From a checkpoint of a small self-supervised image encoder: norm rmsnorm.
Rows from block 3 of a small self-supervised image encoder, named by matrix and row number. Rows with one number within an expert belong to one neuron, the router's apart. Each number is 500 + 50 x the weight over its row's rms, rounded and kept within 0 to 999. All counts start at 0. Numbers have three digits each. After the name is the row's rms in percent of the matrix's.
Before each expert's rows are labels from the 100 images, of 14976, where the router gives the expert most weight on average: "colour at peak" is the nearest of a few named colours to the mean colour under the peak; "responds to" is what is common among them. Only what is clearly more common there than usual is listed. The data: photos of arthropod specimens (BIOSCAN-5M).
# router: router (model.blocks.3.mlp.router.weight, 32x192), inputs 0-95
# up: expert up (model.blocks.3.mlp.up, 32x192x192), inputs 0-95
# down: expert down (model.blocks.3.mlp.down, 32x192x192, transposed), outputs 0-95

# expert 12
colour at peak: brown; grey
responds to: order Coleoptera
router.12 100:456444440566535438440499496538496507418457497530491580497523488470523422528561631550476529477427535543559490489458516651484549446415514498514475591514504499460468517581523450468420576487545514560546464610507487446434536465457513636545483556576585497494559577523498570494387519460470502407
up.5 064:472548515491520510566450523523441515495473505649469474510471459476451553467463475529523528561541492522466465612430545570524405488560470467418347588520419496474453602538463564450586459522563554446433492433501526518542444480493557561417532412440581472479430531508544509510547540457522487444
down.5 037:471530548548469489555523491512489602510478475456589419416522545559435463536482503491537602508518490451371492530522486495566500575482489471490552518571491444489479501476535540427488457462443486456527492499583406505436435501441517465486492542573481497568567408642473536463580487582517496552
up.6 069:458514485482421524543407571557530507534562477520545465540531502508472432496520444499445440447483624467403480524532455452465506547403486521448534547599597374544567458487448387530483485452548554519504480532493381504496501577495633555474554513539474498533564491522580499560501571565527501512
down.6 040:473438525506429524521567562552524511460528395459570412504432531527477515534462573557495502582474530484528521456626628515502460504396424602515523476537483514511483523493503458498429487401567453542552541457544492468498479493480463452494489567411515474501440547533487589381448549541520508422
up.7 063:507608480520491637507574448476500553559548445571487497612484492480517435498541431510503471606465580554494451474586486570506487406557473517499448640502549547499520456543554464589602528514449463551486487511500566444539538551569588448508546498433436519566538520488591506459459494467478432521
down.7 043:460460510555542468506549470448446505522463576382431563442577491530534472494563495492531563443432437492502409574549407522526575547523438444405481470534518500443492528410501612468482483475511606484507512492448425511558482430464500480588525550500513520483432534463451516496502445503531469470
up.8 073:539404483461558488513461460478425459412479431551520552519484462536573451597515564527462519513507432571541551525460604535535516512528458472496511471524587514434516524524526520484552482486592506479513500475524507434516425514440465524444441453454549406486543508492509448434529591444401572392
down.8 039:466515589502437550516505539476445494511576498589542488534493445586473480495499501551517479480521496480464418562455499489420486504512464525508522538455549440502528456544549425551490506557468492527505545436478442491494580555436508578527512520512427490444478544438567510505541540536500469451
up.9 073:519417494456578507557485471438464496434465385499511512523446447540528448515490548519484503527580506537569475567457569510509470466567392479445504478535552521518470560442521524506550510439583520479525508478495570447527403483443450493448494372441539423539556480482591458426527486485480531415
down.9 043:538507524516413539501465499541477518462605452554629519570475476549440448517553520581435577457512536511412511579566570491452476545459464637433477592577545396561498512542539474540482478487502420535485513485537435464488513560430472614496514514523482473463548574486572524499496527559507487477
up.10 070:529626604511548512508508577526499537497435459572475517481533521524456471509448550548536478587409431556489561607487554527450380484510498466547514467561493512496453474556554448483455572524494466499539569556538539577461461436513431398447455480476571523530522495498530521405490474446559504529
down.10 041:508512582496542567476522494469459419526501527455384546546525476419565475494444462444554503485507490504514510467542486342507475554550535390540535438372488524488510521478507535479534416507557543436521502431543549486536523494536498436468500463483420405529445487499392433565465534494458458491
up.11 080:437522429430523454546500399479453470485473516499512544487384403475495434503418389511589485538549499502520465551475565508596499553393445417381460564515594495482523633479548495471455416483539546430510443358479485501513442485538512480432538425404510492545542486439541522498477469538497512503
down.11 051:523496559460519484457398605446446494576521466413493564561574521473518517576509483509364579481485466430408465532509452448591538525620492509551410495543512524401561547477396498497561568570434511469560571506598505486419517599464471547486442483521497495486483504584561436528515462536451595517
up.12 077:502561504520518479527547507544511513517524537539427469429474482453517493442501470534544550522564465506526411576468509543427462437509460494443433446489485456506485517557545514505496457459529482437423465528432434491461496471518516446467464435466495528466500516307630524470508572423560512515
down.12 043:496566583467495504482526480467468475556438517475380394481494549524417494478477454512579416445510458429341584531485517483497472520540475493506447459464419451567483555480455516403533480491479497511541432547483507454506588499574530437460445438497460481564574492565523552528487504461591527556
up.13 060:443527552516502486560382588533509596566501493467620444492552592466425468429368516511445426548488463497522471628448496567558500498502509445462472424538488465527402512477476468450470478410574494425500521515505491444559417517529496413383591482529475479539519519505545524503498451541585505544
down.13 034:488464596434487533518464474540494450526442516458511512504444463381453457524469509403571482549504560517419535433527527387549410500535594433536493457533436548494549573457466528490611436434489466373481496455507507461416519538525420485439493416523407461507484425570522473613457489535497477495
up.14 139:529489541386446582591514467456500434510461494527516456522471436533510494533480439503523511497538501495503466442432473454574516527526418419452485503516557451417513519480542481466560536562527445407487456455444492465477469546518539478437512453437442491511499367406582465496594460483463442440
down.14 059:549585525504421466503429550504506551551497468528480490554551450506522531498465530499550417499543480355487484468443436536438563496523504490450555481448441501541521578450538457452544450588546481365474491538505572523523504524516552493484517425554530576526541513498563509517575497459553622511
up.15 117:505512533500402599500491523445448426511491492536535406523473452548519528497496442430519512373561479433480408478508483480507557519548429428451434496387498507490517448549480434489570493593477457485464502485451437534449469503528513455440454450409477475477507435399509412517631440554517364489
down.15 074:507578463499500461496438512528480518498562555543507515605450526529543454431533513532554421442504422476386507616495483542446564487488488549470569528576504467588513593560521502410530410491541493453535457553472472513540531470466536437529499504606536498433539563489574567473485489509557579462
up.16 064:519480469507475470519504352529453439450542588350548448511432499505514514431482521422578516331577500539532523519506544454520512482523433509412544601503514436508470508443496485556477397448507453512391439534412532447397454503564447542491454495504462550578545469500597481473515454509495461439
down.16 039:515552523529524430457610501433641485574512450538458491513556424495442438513483476477519564468532504399412476509558413549547496490503424488489583476507458454494458505371541474418523492502467531492476475534459512483551414424477565485509459537535494622537525458479467560475530544543467519524
up.17 070:531503443488413482568490491547499517503490556549551408470527526482456554455468460435558504370623456502437515509501427355543523533539518525424496465503565382536557543511454507437477477515465539488471451557459495550478510529490666572525518524521492540562633455508517483539495573511602506504
down.17 044:514470490484462457537503482505491567494503479493561488453476539570434475578488531507465477441536498487438483395572510580543444581383471543433583503577429479489520478465546530415474467423508485546546524515498422464498544531397526570499529526577512582537529469527420608435496544588463566477
up.18 076:524543536436455506539545466401446474636486448496605550593576438479471478620472449487447453517481518454435412486454505484563502487569551425476451397530513453492484529492458529476550532603547462449479477509471462488534458541507503539416470438540486562522475508460530531506579465496472484545
down.18 043:557458528463510539458486543557521528463581569522455553549523467463536407455573600538517423502462421472478388580454488631479584486553459475422554451533560454468571473516455543461438469433487485583518591539506396564501504533519542535549503490467584537531507466436494459514424524558477600484
up.19 067:479534398509428520513393530530571526563504484512525501587564529577530538439527498496417461407521558528509528453487482483494594507468514518483543574495596442623617441515465457576573492589491489471515460514514409510528526553470572585525554533580470453473532555506552538566484572545503514531
down.19 036:538510514489527462543547560526537473456508506446521521502400517617484499470513566534518516454505453538530561526587601544524539564458474569498567478519523499491510484479480461492415506437478504659505499500536519525476432478502543535540485574418544545515469570517408590380414599569527544389
up.20 067:518470557535479529568488593466498512509514560535516498486527591555538577523494489497495521376582448443447530490543441410562609484562463475554483340476541461492538561520460537451485536567533516506518499545433502539431509504499564560516486509527446534453548443514454512554533481474499472465
down.20 040:549527474532559433486486466556560471512481488526586518400468530461488507498554549422478440487511532474533560440517426498488465482431572502437603518457439551543522585475475543386438427419523549532514504511506517489519492600511498556455571481522551514481549457548522615568567456521465619418
up.21 057:479539523448480565416453492515594467488426455501543508540557548597530496474531529503483487494446566541551627419552497396497443568398529510537606503521569536562567429502546469538599485469561465447565468421518477542501473521463480449486552507511433483465455487561452555581479465578455526468
down.21 031:524507454533579433509507574510585433442492520462483504427451509530559497444505511516541556483492445571564579495524586523434506542498517587597578494509514525472498492465446352467439545520467548615486566550495564542454439460599601604489438532472505531560464564497477507419382562481471486411
up.22 074:444493514501483479522521514396347440497490466639494548610528417544465521571540510414502487350590513390487387419396471475514535557457467479520451509483574460408491502486478447472497489479488496530518498517505425518518587536482541541532549522415485511433477451475463477547535478537349463527
down.22 041:459517450483580593478558446549513553518558502499535579553489500564554506553582480412505482562541590476549440451436493515481489469458533530544611536477480558478547421523619568543508385444438508511593525469551495588509562518480435500561521564447494527446465462496527558553499479588472531538
up.23 071:586492476472381533568489571534494501541582455521577456558526466481462414539478538494502431511532484478527352529501551522496545492529539479558543487425525464506534463513533469558456459468518422475536507535482440433519546540616468559429580455560478553492532474490487519471482487452527539593
down.23 042:601557529407426467475408537514479433554494538538514561559492544443479440486516547413526387509509516462374530498448422496488572410542512541495506548497453465487548586522485495406565458468525531497490532555493451476602499569536560539497503414465513512525575442540546472562515539500566559516
up.24 074:481463449543524583493492536436391489487442461511589571597474498501528545514573494377521425324669446398518401518505476461583474523496542491485446525490534480450521480498470514528525526532454454498532516573458419526540560574528441504492517516458491531546556455526501488572508519563424489484
down.24 048:433496500464544620500561476574559541500579506564530530549518571537498436491555443543513479601565612501522424454561459489484477409435496453511539542468538634477595451569600554489487417477513524435480447447506554531575564499446444426560446525432467529404484517480510514481539532568549530562
up.25 061:540402459481516484453536505433456476391524519533492560483490466533529478537393514540495471540478437520625434519389542513567474560500446503515472467524615468474449583495579550488498556464563508425607494522518558518543456438460453499500485492392520423435478522476465495461542402573485545460
down.25 037:496474542500505600536471536427416466496555529592481466554486501526541523550419487556482602458569443498512490486437446405486495528514442511583504482396475521538526518530451441577545449594452460454478519532550559533460531513488535487463492505436435439467461556501491351570533524513472502468
up.26 064:480547632445458536489495477476438526614448433638550522566488427524490462576429418538500532545504557474434437495422564487564506551501466487488456542549495484459559543537482512446512487577524564474500472424510527464520459516518549537454566423443481469464477497492544525489544532522433449465
down.26 039:524479523470502458447510559457520552448527506434499591513578513459508425435520551487557440486469490483478450557453384549522582409541465411490532539524483462490464508464450533421459499500458500516448517514498364449578401549428491490470550465539522539546528412484534466529614482478500546516

# expert 13
colour at peak: brown; black
responds to: order Coleoptera
router.13 101:561554529576483508448502499450450540547444516492487477609449449383451482473531440374541425522525572498432553464537493410531596596503517494549496581519528467524529467503489514386550497536537542502495489545490448442639587616502477513508586517443420497470493568552471562565481533599438459468
up.5 109:462519609472513610513517525505552465514493473539510469508397484531558493510519454497474507569491548509490525481515542374531422542546515460436559533574551566451519480452503361608530435455628508479518475427482568462512501509485497403449521455452471388504466448494483447506553504504545497395
down.5 096:535463482477542508510444407501422488492529483478515515519480404495572553507560453431481479499557507523565464500505451441503490502562533486525515455390509505522449524459457420474519497561506571501503452484491539379424491521522501553377466521449504505488485418467569483502621471504465560406
up.6 109:446507519444556562534480502509525507520525482465538529515410474553612449504492488487512527552465562611515443456515549503492458517580502504477489472574568505424498475471536431579547499458600554493529496471500524461506433532489512488436462503409486435557520470487634476516518534518501535348
down.6 100:453407493469518450548525391531419516468574530486584504528453370480466559500530549441519382506516513408519447491430522449441501481558565497466473540386513482502490489441460482543574461524454515562486414472451482388436547528547476453525474521409533470491489527549514459506537473519473482470
up.7 101:461476537438481712510494477522541527532554484538464507558414446483489429517502426498493498529452552512458475455555573598539444528518468447443446557543514544402477475491551463574495475514640550507492526463508558525530477553501505388461453497371491412524510522501573431445537523529465488433
down.7 104:463478535437531477559533436492466518477472515524608480462492385512464546471453516411516438478603492438504435544473530464487498533570523414488565483407510430533474482378431465470566504497506535519499496485463464420419416548522534520436489537520498492447560416567471515538583472536477510480
up.8 108:508551513506492535446491437492489472528460505536491424476539471469480617528479511507576495485507488503479583533634449523588426539459476481480471559452469512434384543541500384556425574443472466468406498487481505530477473492618533419489535512496501565597485503409441561453493502496550398537
down.8 111:528559425515412472589465503459512430520501440518575471578454486412488454485484574453587558472510545555485558501528557443461477455493507470529465527483489454467535585613568469595428497475431535464443389500419559507582570472546435475532477433508497520580597483378525431445428470475518398538
up.9 108:396493534465526578534488489561535561466555467542487476492423470546571440494504496572477528545497517587573476541580560596564437512558512539484607518577476547430475509485517505609557515452615557522531518489574549512490441469521469434446468508462539431568519517522656475510505502512486543419
down.9 097:452429545483429503527540444513498595477541480443581461505537397445484535546487569447465321487483522418489456486443491495468483477497567522480512505412410498426435467408464458534563514503502515544529502471512432418425537521529466508431510532475485502514481525578491475535547442519466477439
up.10 109:540528555547476633485463656505536449535428502564522553509545510525575554420502523453535524527476450487555531463491421382495528478622505438554504514400572594540497499574480463545501573602450483494546547571477563516512561529494485456483528529524510540538482513456397475527500469560532423536
down.10 098:500539458496545518497461502429502382535447500498465620490557469469560469522549432465531623436563495552527460492572471472554478470479588449544490478451525552538514558505506477523465484539457502421434502461423614488525458465553522467519438420470443519480483431404534481473558419429442458496
up.11 098:411527518504532600505483422546510532534548548510473436554465473431447505494495378467488434586453579452463443484486555602483385539476533474492464550501473588394454476541529452609533450412583556515472479438564504535529545465480492419540494487468430394517464511499529420503531533538458535506
down.11 083:476447554469503482455507456434551560476531437472533518470507364554559560510507538418498513502532461487488465506501450523537519525568477482463581425456533507518472478367425529461531588507472581561542585500477516403409511503514524562446487648571495516468495419569464534472601460477451496452
up.12 106:512518576494528647518478445504491541573533494550483469579436446497440455555477437524470527563469501474429457455520534559476444490514503476475419569481522570396480450508526487605565489530589497490490486449536513561497459524467530402479449493423434377485532477494581441527580511563448541475
down.12 109:472457538486523520529532430452468557432507490561507466472512436472515512472490535450541476485533466451538417508501475490508592482569486432465573417401537501481447483388459563430540541551501567578514540498495531435460477484539499512479493580546488471417547400552473476474557502476443499464
up.13 106:532438563486515629490507423444467516509531495550476487551483405494490454505493496470493566532502497506490346428526504590492514484587495471512420556413540549428483489512510508590584549573568491473504533418492517561500511476481519433504444490453450386526523519460572445494624502508449468459
down.13 090:411471537499571484487546493377515537465445510595513525502576387492494499480511546417498474511589440426534374517447457520493521449589516386488526392375524481476489474410417545444504543549455576504551542577456471460446488516515496475522516474497494502438495431494510502509539452504440492468
up.14 115:545535567555488585512470608505559454478389501550519547486467536559539504438481500473507514505493466563529555461488443356553474508529496477546532429430512534621514461463534401538495388580557439468533516479490600445467542515505452468456559528504489469472494474484364477518520443520575481506
down.14 095:471446419532556477474445515466453417545536512528422582519527418399594525490522427492510595499517531553591453537486450421525485486539590492603476461436479594485476542537492391519471469560508535505487458453455610519500520453467525461474470439462446459460434491395573399523553444474463517407
up.15 099:502444452497455430476421475459369527542524540397575490447559474421465519559509497436488483438588399455528500505533417484558426379515522531497526491503503463525428451485498433478353568429420439452438479556515442459471480477581467488442471466519527568590618511451453491479498439445541454524
down.15 096:494553577508473447553534463559419533528447568569447504474459496371438462504518481418557538480611482504524514595420539475439479469472492441543473438537478455516549565548572563490448506505561455396421412577457437557502520435517562512471451393584476459554579407459576521534484464534527461521
up.16 084:470513451500519438512482485589556528486528465385549492533510516464432487515539455452432440442444568474449462462477520491542546540435583470464499523536552502486574460519403540400576368502597572480526439494539487562554533609466531558557536561571457494404462591556525525575543579554462527511
down.16 075:491491423411559410413495487492547524481526345470489591465461462605512477461536503546476514535481479513474537523442462498505504491486501581455549523522555480494516433462485463390430524549410506569526522555481450452397489445474518539520455584579564597533472459591488627419557498462525567441
up.17 096:534575478343424556453552454442544515557550434551482504541540469425478503523501544430511476528453530458533456501497475503403462442547512465525522519453506488485463484503454432507461519526409432504391493520514504398480483485536398444432558461469545567556487498488483528422497507440473467494
down.17 090:518545562502590477436488498470581498506453480494481511541490470481509480519507511411495511433588530518491499534534480487589566555438544423454535522516524459458552492543487499515526473561598502469469479475525467534517443482513588433462539491546532584507630395550421458488533551542428478505
up.18 096:409455637549550506527535510503516443457419528541479475484483498489582511522523488527467523547505481474588585539516537412540423495585495440518531464507467577543496486507475520508517500456526469482503553483530554400486557518530453403461626479464475491456430474482410488525429438547572457583
down.18 098:504439481588423520546454475490404494522610471495473507490531496435522549541538415544538515462460514495532491482518425473509482470504427591512421477486450542477478537497563427600553521521548460457517484417480568508485543441483515536415406521499397493484424558481592369509551425502453441389
up.19 085:519502471575475539478527479462514449517520533474438523521591499563456665525462454459513451528500498483497556398425472424480461479495514506537531489428463603567483482456483473577546486516508551546517479533503550572534605502518512526579527539579413559487434549509409493538598486568510456539
down.19 073:504509477475574415426503525398522483471433421526477556454529475574578499486524539442492546512527452506520455522465489477509496470575541407508535478489530509534503484456454481428489490560423519520519596558450481453438410488587513473517484530479476596528506410559509529460530419383512515443
up.20 097:439471588563497538499452628528567439457488502487454485498389485522624515445546489457493520464563506522590576544539447421584483520526508489540556483447429548586509496522508377529509465533574414458555525480493557458463587551529413508476584494525470485567501462507444442574484459506571482492
down.20 089:484468474576469534512440530458422403537596528534453530503486478423518517488592409544476518511536546537537494552489439359502501449525525539562470496478440592479492516560506375532473492547468473476527491520481614476463606411522484451404467463453489490410458542422607410527518442468526505416
up.21 086:454442419547554410461410444539482547447452471434478446463491515474430357382498467605505502602402489574485514524535455502444464462433480575486438470553437443519478466501535536467442462464421511508451465520507473492518444417466406594493499535498490390525518530520467534508425485427482494521
down.21 081:518368518534487452439521520486463529453513495469446442531450471571449530552421566590465538519517384474496505456516545564502460515435496628495438475514415462527426514491536450514481508478523473569529531446478523515418516473475460511581425603466527497545462623532509575367464485508477527470
up.22 089:547501457431505370514481418500365491530471457503553517514414478533473442431499488500509541359522482495478517524455499404479572496520475443524479534502570359529544499558454554407423410558452418507445473554478456469496445471474488595561523513466504510457597501504421501492475532462482501477
down.22 081:467445514505415522442504554533539551414474479536466470487430573499436495507514481602566535550508386536442525475551502551564479507430546602474466511574490532473498533530568525449454471486523448550542521537541525555457592428474522496577404627559549561495476494544471593438516499511568485439
up.23 105:508578619412477674494456471468492480514461464562478513550416442531495450532478502471517498555414513516463481450443523521480492539538468447466443527528581558431551502513501465579551558634609490514478503478544493513483451476484500426404434505398464366550505512497547469460566492537498488461
down.23 118:495504490504617497498498416461507467462478497545449497517515438531551527488475499449525566466598513463541420489564527455502507510551499408494565480364558504520466523373492501480529448491557500466501499480492529451531415520530526498519515522488432526407554434488447497506569540553475546501
up.24 111:475500572501505638555516472499491507525542488544503484539440413546564465477498450531446543549480508547524435422531491498475503529643505478483478495455549567466507486488488508584634491552612448473503526482463562495492465544470590421483467486409415455518480477493603437512604500519474437432
down.24 099:443503489456554460575522440457484485482489491576515514495524413469477459466501514412507429539571485412520404527444449475480507456603557413506513446303527474511439546448424491477495487557448545518479438539450509460450487527525488525509519453463456480402500415479520473501576481521500493518
up.25 091:437523532464527499494505457566470440526524479429495543585468468511532529538533449450464458464484559445494479429452530494582561534527563483486473564463553515408522478487384570393584482631622537494540486456522478564563563606449562495551493513473394557421450533512468540549556568562433510467
down.25 080:515510385403560414412472537461517508477464382501526563452448463572549472453559521537496511490483462494490537502483468489454543512550522483460519531510586493487531448520460529397463483544364500554517512581509431455458493458545534549532452580502542605474525382554480617472483548474529556479
up.26 100:534519444520487471448464487465440478515544508500536496473584463432447611533500571494530447482554468452515472599544482533535412492439507578493453527481495496471366456522489304597332548421453441530423507519516453504491478551590478471512544503522528579541545522428472492467479456494567465547
down.26 103:488593481514427481609457519528384555530468577544530502550471459444493479532559542457531450502580490525483501519469556419453499458496471510542437500533447443472569542559585504542426517498500408409419395571385469480528585481554463491456472399487484492569621473384558474456459462504515433587

# expert 1
colour at peak: grey
responds to: order Lepidoptera
router.1 100:460503551550502561505574424487447542540545506562516465575432440463460417464490462519590526539454515513415517427510482466427520430526526524489473550519497536401489442536580502561563607519396437532432572551462506503557543491503456470501494509464511501509508496544478452585483465489447443545
up.5 129:509563534423441605506530461452514505604485425544521573577534369480488388559533421474466447510493557394525448472456511464554536613498513369531508516496537499520582492487428511477539494549522513507527477491472474480539541595492450480480538466563406548528495439499527573496515538487425461517
down.5 121:522475477589536421421479519427461473465484432504514534479545480476568519408494509455519569455405437581578399505595498468479561559540489463504552495407552498505578492513424457456530519549498593526473505468498428534579446548434474555505523584583498493423484463454501489452506511459467509469
up.6 127:487564483438481521502428499469467535589481480467553503496600478492498455532517440457438448513581466573423435546483496488496486526445498415517448495482553482581495439435510459502426533553527532421497501519488425498443458511532402514361482401558473550505507481466520559434550474445620512530
down.6 118:450515511468492393450455558478527475536547496435543436476446490476445482485383496413543514545380507505424538465510579444437468490538535463523594476528379462507497531469484503568479503453476532510420377505414487436518475488586450524464616439464568584605486489442494463437419447436408496520
up.7 081:476530477523597557451380561586477465493526543531478537484534534521555553450534396408467436458429496537551478553499487465538549553468479522594466562439593467469491429541455515520522509544505604489521457606504507565626543553481435518517544544424528490424515562523446424589491494510567458445
down.7 074:455442540535412484492496469464621456451429474515476579524547536476559447533560570472542388509530513424569463468477513461517485432448435518452565459514488561526495564576489583547517490563490468457579487473474482539475543500536461542593471450544435505488478427440497571565517487536490433375
up.8 100:472510463503520383530521436452441441495522492484457516486496477527519476518604451458520513465498452485389451509442438446416622412531535553480532441540570455425536411506528569472512511479345492508495524640441451463489519435483523619545492501523485565515490516506508534537424482451410487561
down.8 085:434495543494524534553514508578610410538459496569429490430534502457532469453543446475586471578513480449539510495468414479536465435488468492506544445500464598502463538609476466542455515544520499443503453516513530523438600479527505467453557422483486473463504417432563554545459503447519373457
up.9 084:446467413540604441492438529566454471496473559492537545524485545534562552500520391504424439455438503528472469528499512427529556503521533496535458489532602480387538437514496517453528463479497629473518472529471508535640558573493457575509509522475464454426508576530438485572450464522515474418
down.9 077:480490572513509535509513488537653486426460475547474578532572584560536502467541513430579449513528495445547475429473419490519477447422433535483532441501481611524520547624518597512498505526515529443612449542467490493480589491525411543472506424556458503467476361428568605586476485493503446423
up.10 086:396518554474561454530484515508440393541511542429547501547484453548498592590489468423521483454526517409407495546456529416554546518461574559542394507557570477457527496489447506423506517477499610452477473441490458506642540587517528575512513409503479524407425551456454495519468443531448523512
down.10 083:494494520527481490467575516450580413521483480565449509544524531511505512588572458462497495455544450456459507462442459522562484484426458495480529410511440585476480529589522574428503480474521414389542414492526526562461551450573481461506544415561449534531476376440515563563545487536491447460
up.11 088:433473512467555392519595422459460403423471497502526516462408505578520516575466485507537613490433518461469528485454573430546477542459483496516519567535585492436453570496543539454516527496445593534568508486523483442501523467470481533566470520440571452449457477472468439474430387480379581451
down.11 080:432536502463511574625526481583519500506480436555618479486498464458482474581594536504492452529590465419480487494420507448548360483416513501472481478521463557551557549588478562467458498450491451384500409534525421502466533514513456475508552382412452490495491410454559578563452464567515527450
up.12 101:534490554474496389547609444475511499512488484461454450532476403473488507580478575582512505587523533443397486487459527479460493435545605500472581472517492524482500464513529549477529515395427497475390480464500534464492504519560618475565511528550485557482384480458558492465421490444364546532
down.12 095:517539474460620516439505501632492511562481456539489437503467443521502521463458500517538613531535490499368590527531546497553442510516507581482516500513442570512518498523472476499438506435534403424472428469619588563446498451514539421449497460445553475540487548454532488506476524525515548524
up.13 102:440439564543558375641580455395442436469473534496532449507491482454487500569420496506499479468449467441488457484446517438424420452490544528509471465574521482428406467486530504509509523382464519455489487525458428502546488526529540524572492463520454476380481474498513444509416361534481525599
down.13 086:508510450448607494521584484574515524531508514581471511522503530537489465543575425513529546531613512470479552511500477480501527420446525478471472550541477541499558520547591565466413445480504456438459353559603516574451491549529513449497467440353516532537495452454571608519517507577530588537
up.14 084:456575517485502538494553471672518511608508576514478526513504491450494508564526386490511427533499556388467496506400562500524514498458512467587502528556481505521535461537505507462545494485501526503506461471506479497560563544486495449482532558449335562442382496483431536533428488531440512573
down.14 079:499497576513404512445454556445539439498549517531501516602593539423553510571514495511568505516396541462487457474583576414537491498432437508464538535476497591436494469541493511513555503439486464506477527431511501503546614452500441523476545508626528518432503497463505536491447511542438387464
up.15 092:547475418559488521528397581525457541444504524461581458473498629491505480422448522442447442370482450445536523556537448530548507596465432509494441530416453485561477601538484419519448454533547533528546484517567498575453502434469542537531480521493559479436575502517544447478634506538618496419
down.15 097:496391516495476433456469539506492483455494437514566438512402377524470609512489589483458553431493478485516562552429562569460473577586548555514478528509497434555433508461497385508543544586494503575510537488516480516468520562504551595496471569535525524475505560575487477506504536469459522447
up.16 095:394441452516549481584532422440449537427528510538588489534412480436451501517440552574552494493429481544523451565483525541508433535464413478418427541536541477433397618471513477524488458454510572487492507459560496518538448492494416497524506451451576391438508471463506416441496430467512572506
down.16 087:494492471550580517538527485599564651461475542435483508413502588536553518521527492507506508571538468548425487480506430517503425489367507510357483441581490564491451556519495664470404485438511488454531411592506444602450411487507483506590521444448451483556546431460493530511460508559564571508
up.17 089:476562514492552523525494465575490481579492529501509560557458495450485465496546390449478416509493632438419515533450534490603470529449532422564446549541531523520591424549489530487510482450556593469487492451446480528687505613478520509483501426475351502395479494532453553627544523602504572483
down.17 089:530504586532434577481462519456543523501498491491423547597597569549516467486497445453516519496482504534544444460582474440474514540478443442473566463495472566430505416517482565452531538515485492550509534528508480506529589420481433562465548551678513551533466467511480554497491511496423439420
up.18 083:422446531486567478546507488443464496445452530486620525529440530432454426520410529567544525460402435473507454572495541544576460553515413446476434585483574486460416639526488504532461526521494526557545530440579485497525466468518429459546486476411627379456491484485536435425491399481486484457
down.18 073:480478471594564529596481469533489601480499512506486526417497485513514538534536564477461517593604453554386494533471453491484399507422564506403486485580499511513455524474495638430405515435461509449545441565512391566457455569502485516617510431504481471560499452452489544536459500586491583468
up.19 096:469526516534604472547434507565457477553502551506511495516553529539527545498577368463479501487541534509378503570478462496570611520523531540502434557505594462473579451532438514431562493570549579471534467567464463560593553615442602595503520524511413527460481592499520504592490589569503496495
down.19 103:477535561527465517522526524418580407497454463536406638490622507494554439505558456437562446487518484429562416434439399462490535490524456435525575471451525553460464514540497518439523500605464491459517485538455497535527571439482493525525591436583469488441442395488502556538519500456460439484
up.20 092:531496480508495504484466465442468583495488490557433475485511490496489478543525474532445495506574444549476450585505435564464472520520524452471497450492451488518432498509516515469503521546457519450528509500516491512412416476513533514465443442521552514570578526486669527510623581469477557472
down.20 108:461522542480546386429449556486480431572446492508414427434459505544544507426397498434517440521440473490515582520503521505367461465632516500580556455430418430518387499463466417519568565543560516495481462559476500453415482508505503512455562509529550495626468453501535478517530492419512459476
up.21 109:461523493479518561488506460481480575522519563524570506548441476436401430533483432417457449487464588488499484503523569479573529602417510391451460574528575496511597502453459515447464434480657575489527480414560423515603451597492458454455461413426398429434495470545485473541539519550431555502
down.21 127:539466554506498535536497471455511571474575492467523518550574548544517506561421508468535483438422519527476451464549431425464521543526423411466554466532508470408478433423483604412530567449551592569493522465459445477534548456452502529467557571674444520534506475562450501504548530492467475372
up.22 098:482539490487553547474449510500510484553492508525536564598469485500481447446604398405469435496493608485472481503499480463664567601472530462509447585520605518460580469505450506458478426481566628498544431479472472512632520690456472470481516530433365479374485563498467505593502536563463434438
down.22 102:522527614513463497534473503422535541446552460478463581500622521570495485482502490442523502429494507525549456461529418403493542546527390464466554454509493498502491491429465564437558539510499522551525525543509477423502581456503415601488566572668491527511554406535527576515529509505444510415
up.23 091:509600409421457552442410493520522503588433528510539526516556529488471474528502490487561479535521523584487491539451421497549449512414519493530475552470513447573527494549481430566438491538498548444481417491461471487516522546527409466451529449573477557531495492445467568388481510469563474567
down.23 094:475510435505439428504446512441483518484511504451539325438461517465450492538411480445442477515415463492459523441483579461431520546586530444490550482470399433514479504457441470532509480505429521492444379494419467478559434489572414556465620477456582541569526474512430429427472491453409560499
up.24 116:470562456453483555455399507454483579533465470495519531450579480488490453464515457473466476507596490612480411542469499559506499550459444505528468499505479421521457476459508394523409507534559527477487483542523426492481491499536394466288520392495484529509511538474563547407565496420536510538
down.24 108:472525528423499471479429568457452509529498531436532414503399465542474462472456499407550456502419495515439488456503620455486517531552540438553586434535434442557488499404418495512491534436482545497484419510461487484533485515590442505445611449460590499585485491496500435459393487390413519502
up.25 095:500465519510473565492403617435461476478466457416529531520518547504416459537427547357475465348488461388469478523453437473529500612421459492537432574433485456506535571493509387486472461519522534510524484460515442522521516460447477557523492508448490479398511525515493459499510467501504520438
down.25 100:497379531476552491558489522484502465439553432531539393510402482545461550533501557567500459479527473493473591506427512534515458569509499604522455516504406506547457484529551461572496514477525498454552482480563490596454514475525552510488382505479493494543531516542507445623513524538483489444
up.26 082:499517495475490596521582494601508431590539573501483514521543467522489531517501333474471455515418529445463494467394476426456530442499492480588528476517549544482536409493552529469535471512483497480461494537475518537571552543489480523487498557394455502438452486449415520520472426492469476539
down.26 079:471453571591412492433550498467614514552537493474456481554542514426553502540496527516546487518511547438521475490552523456544396477401418553468574466496493557494493487635521508504561462433521451458551479426528517496510556483488421520468549425547507493478481488435572553524490452541473419439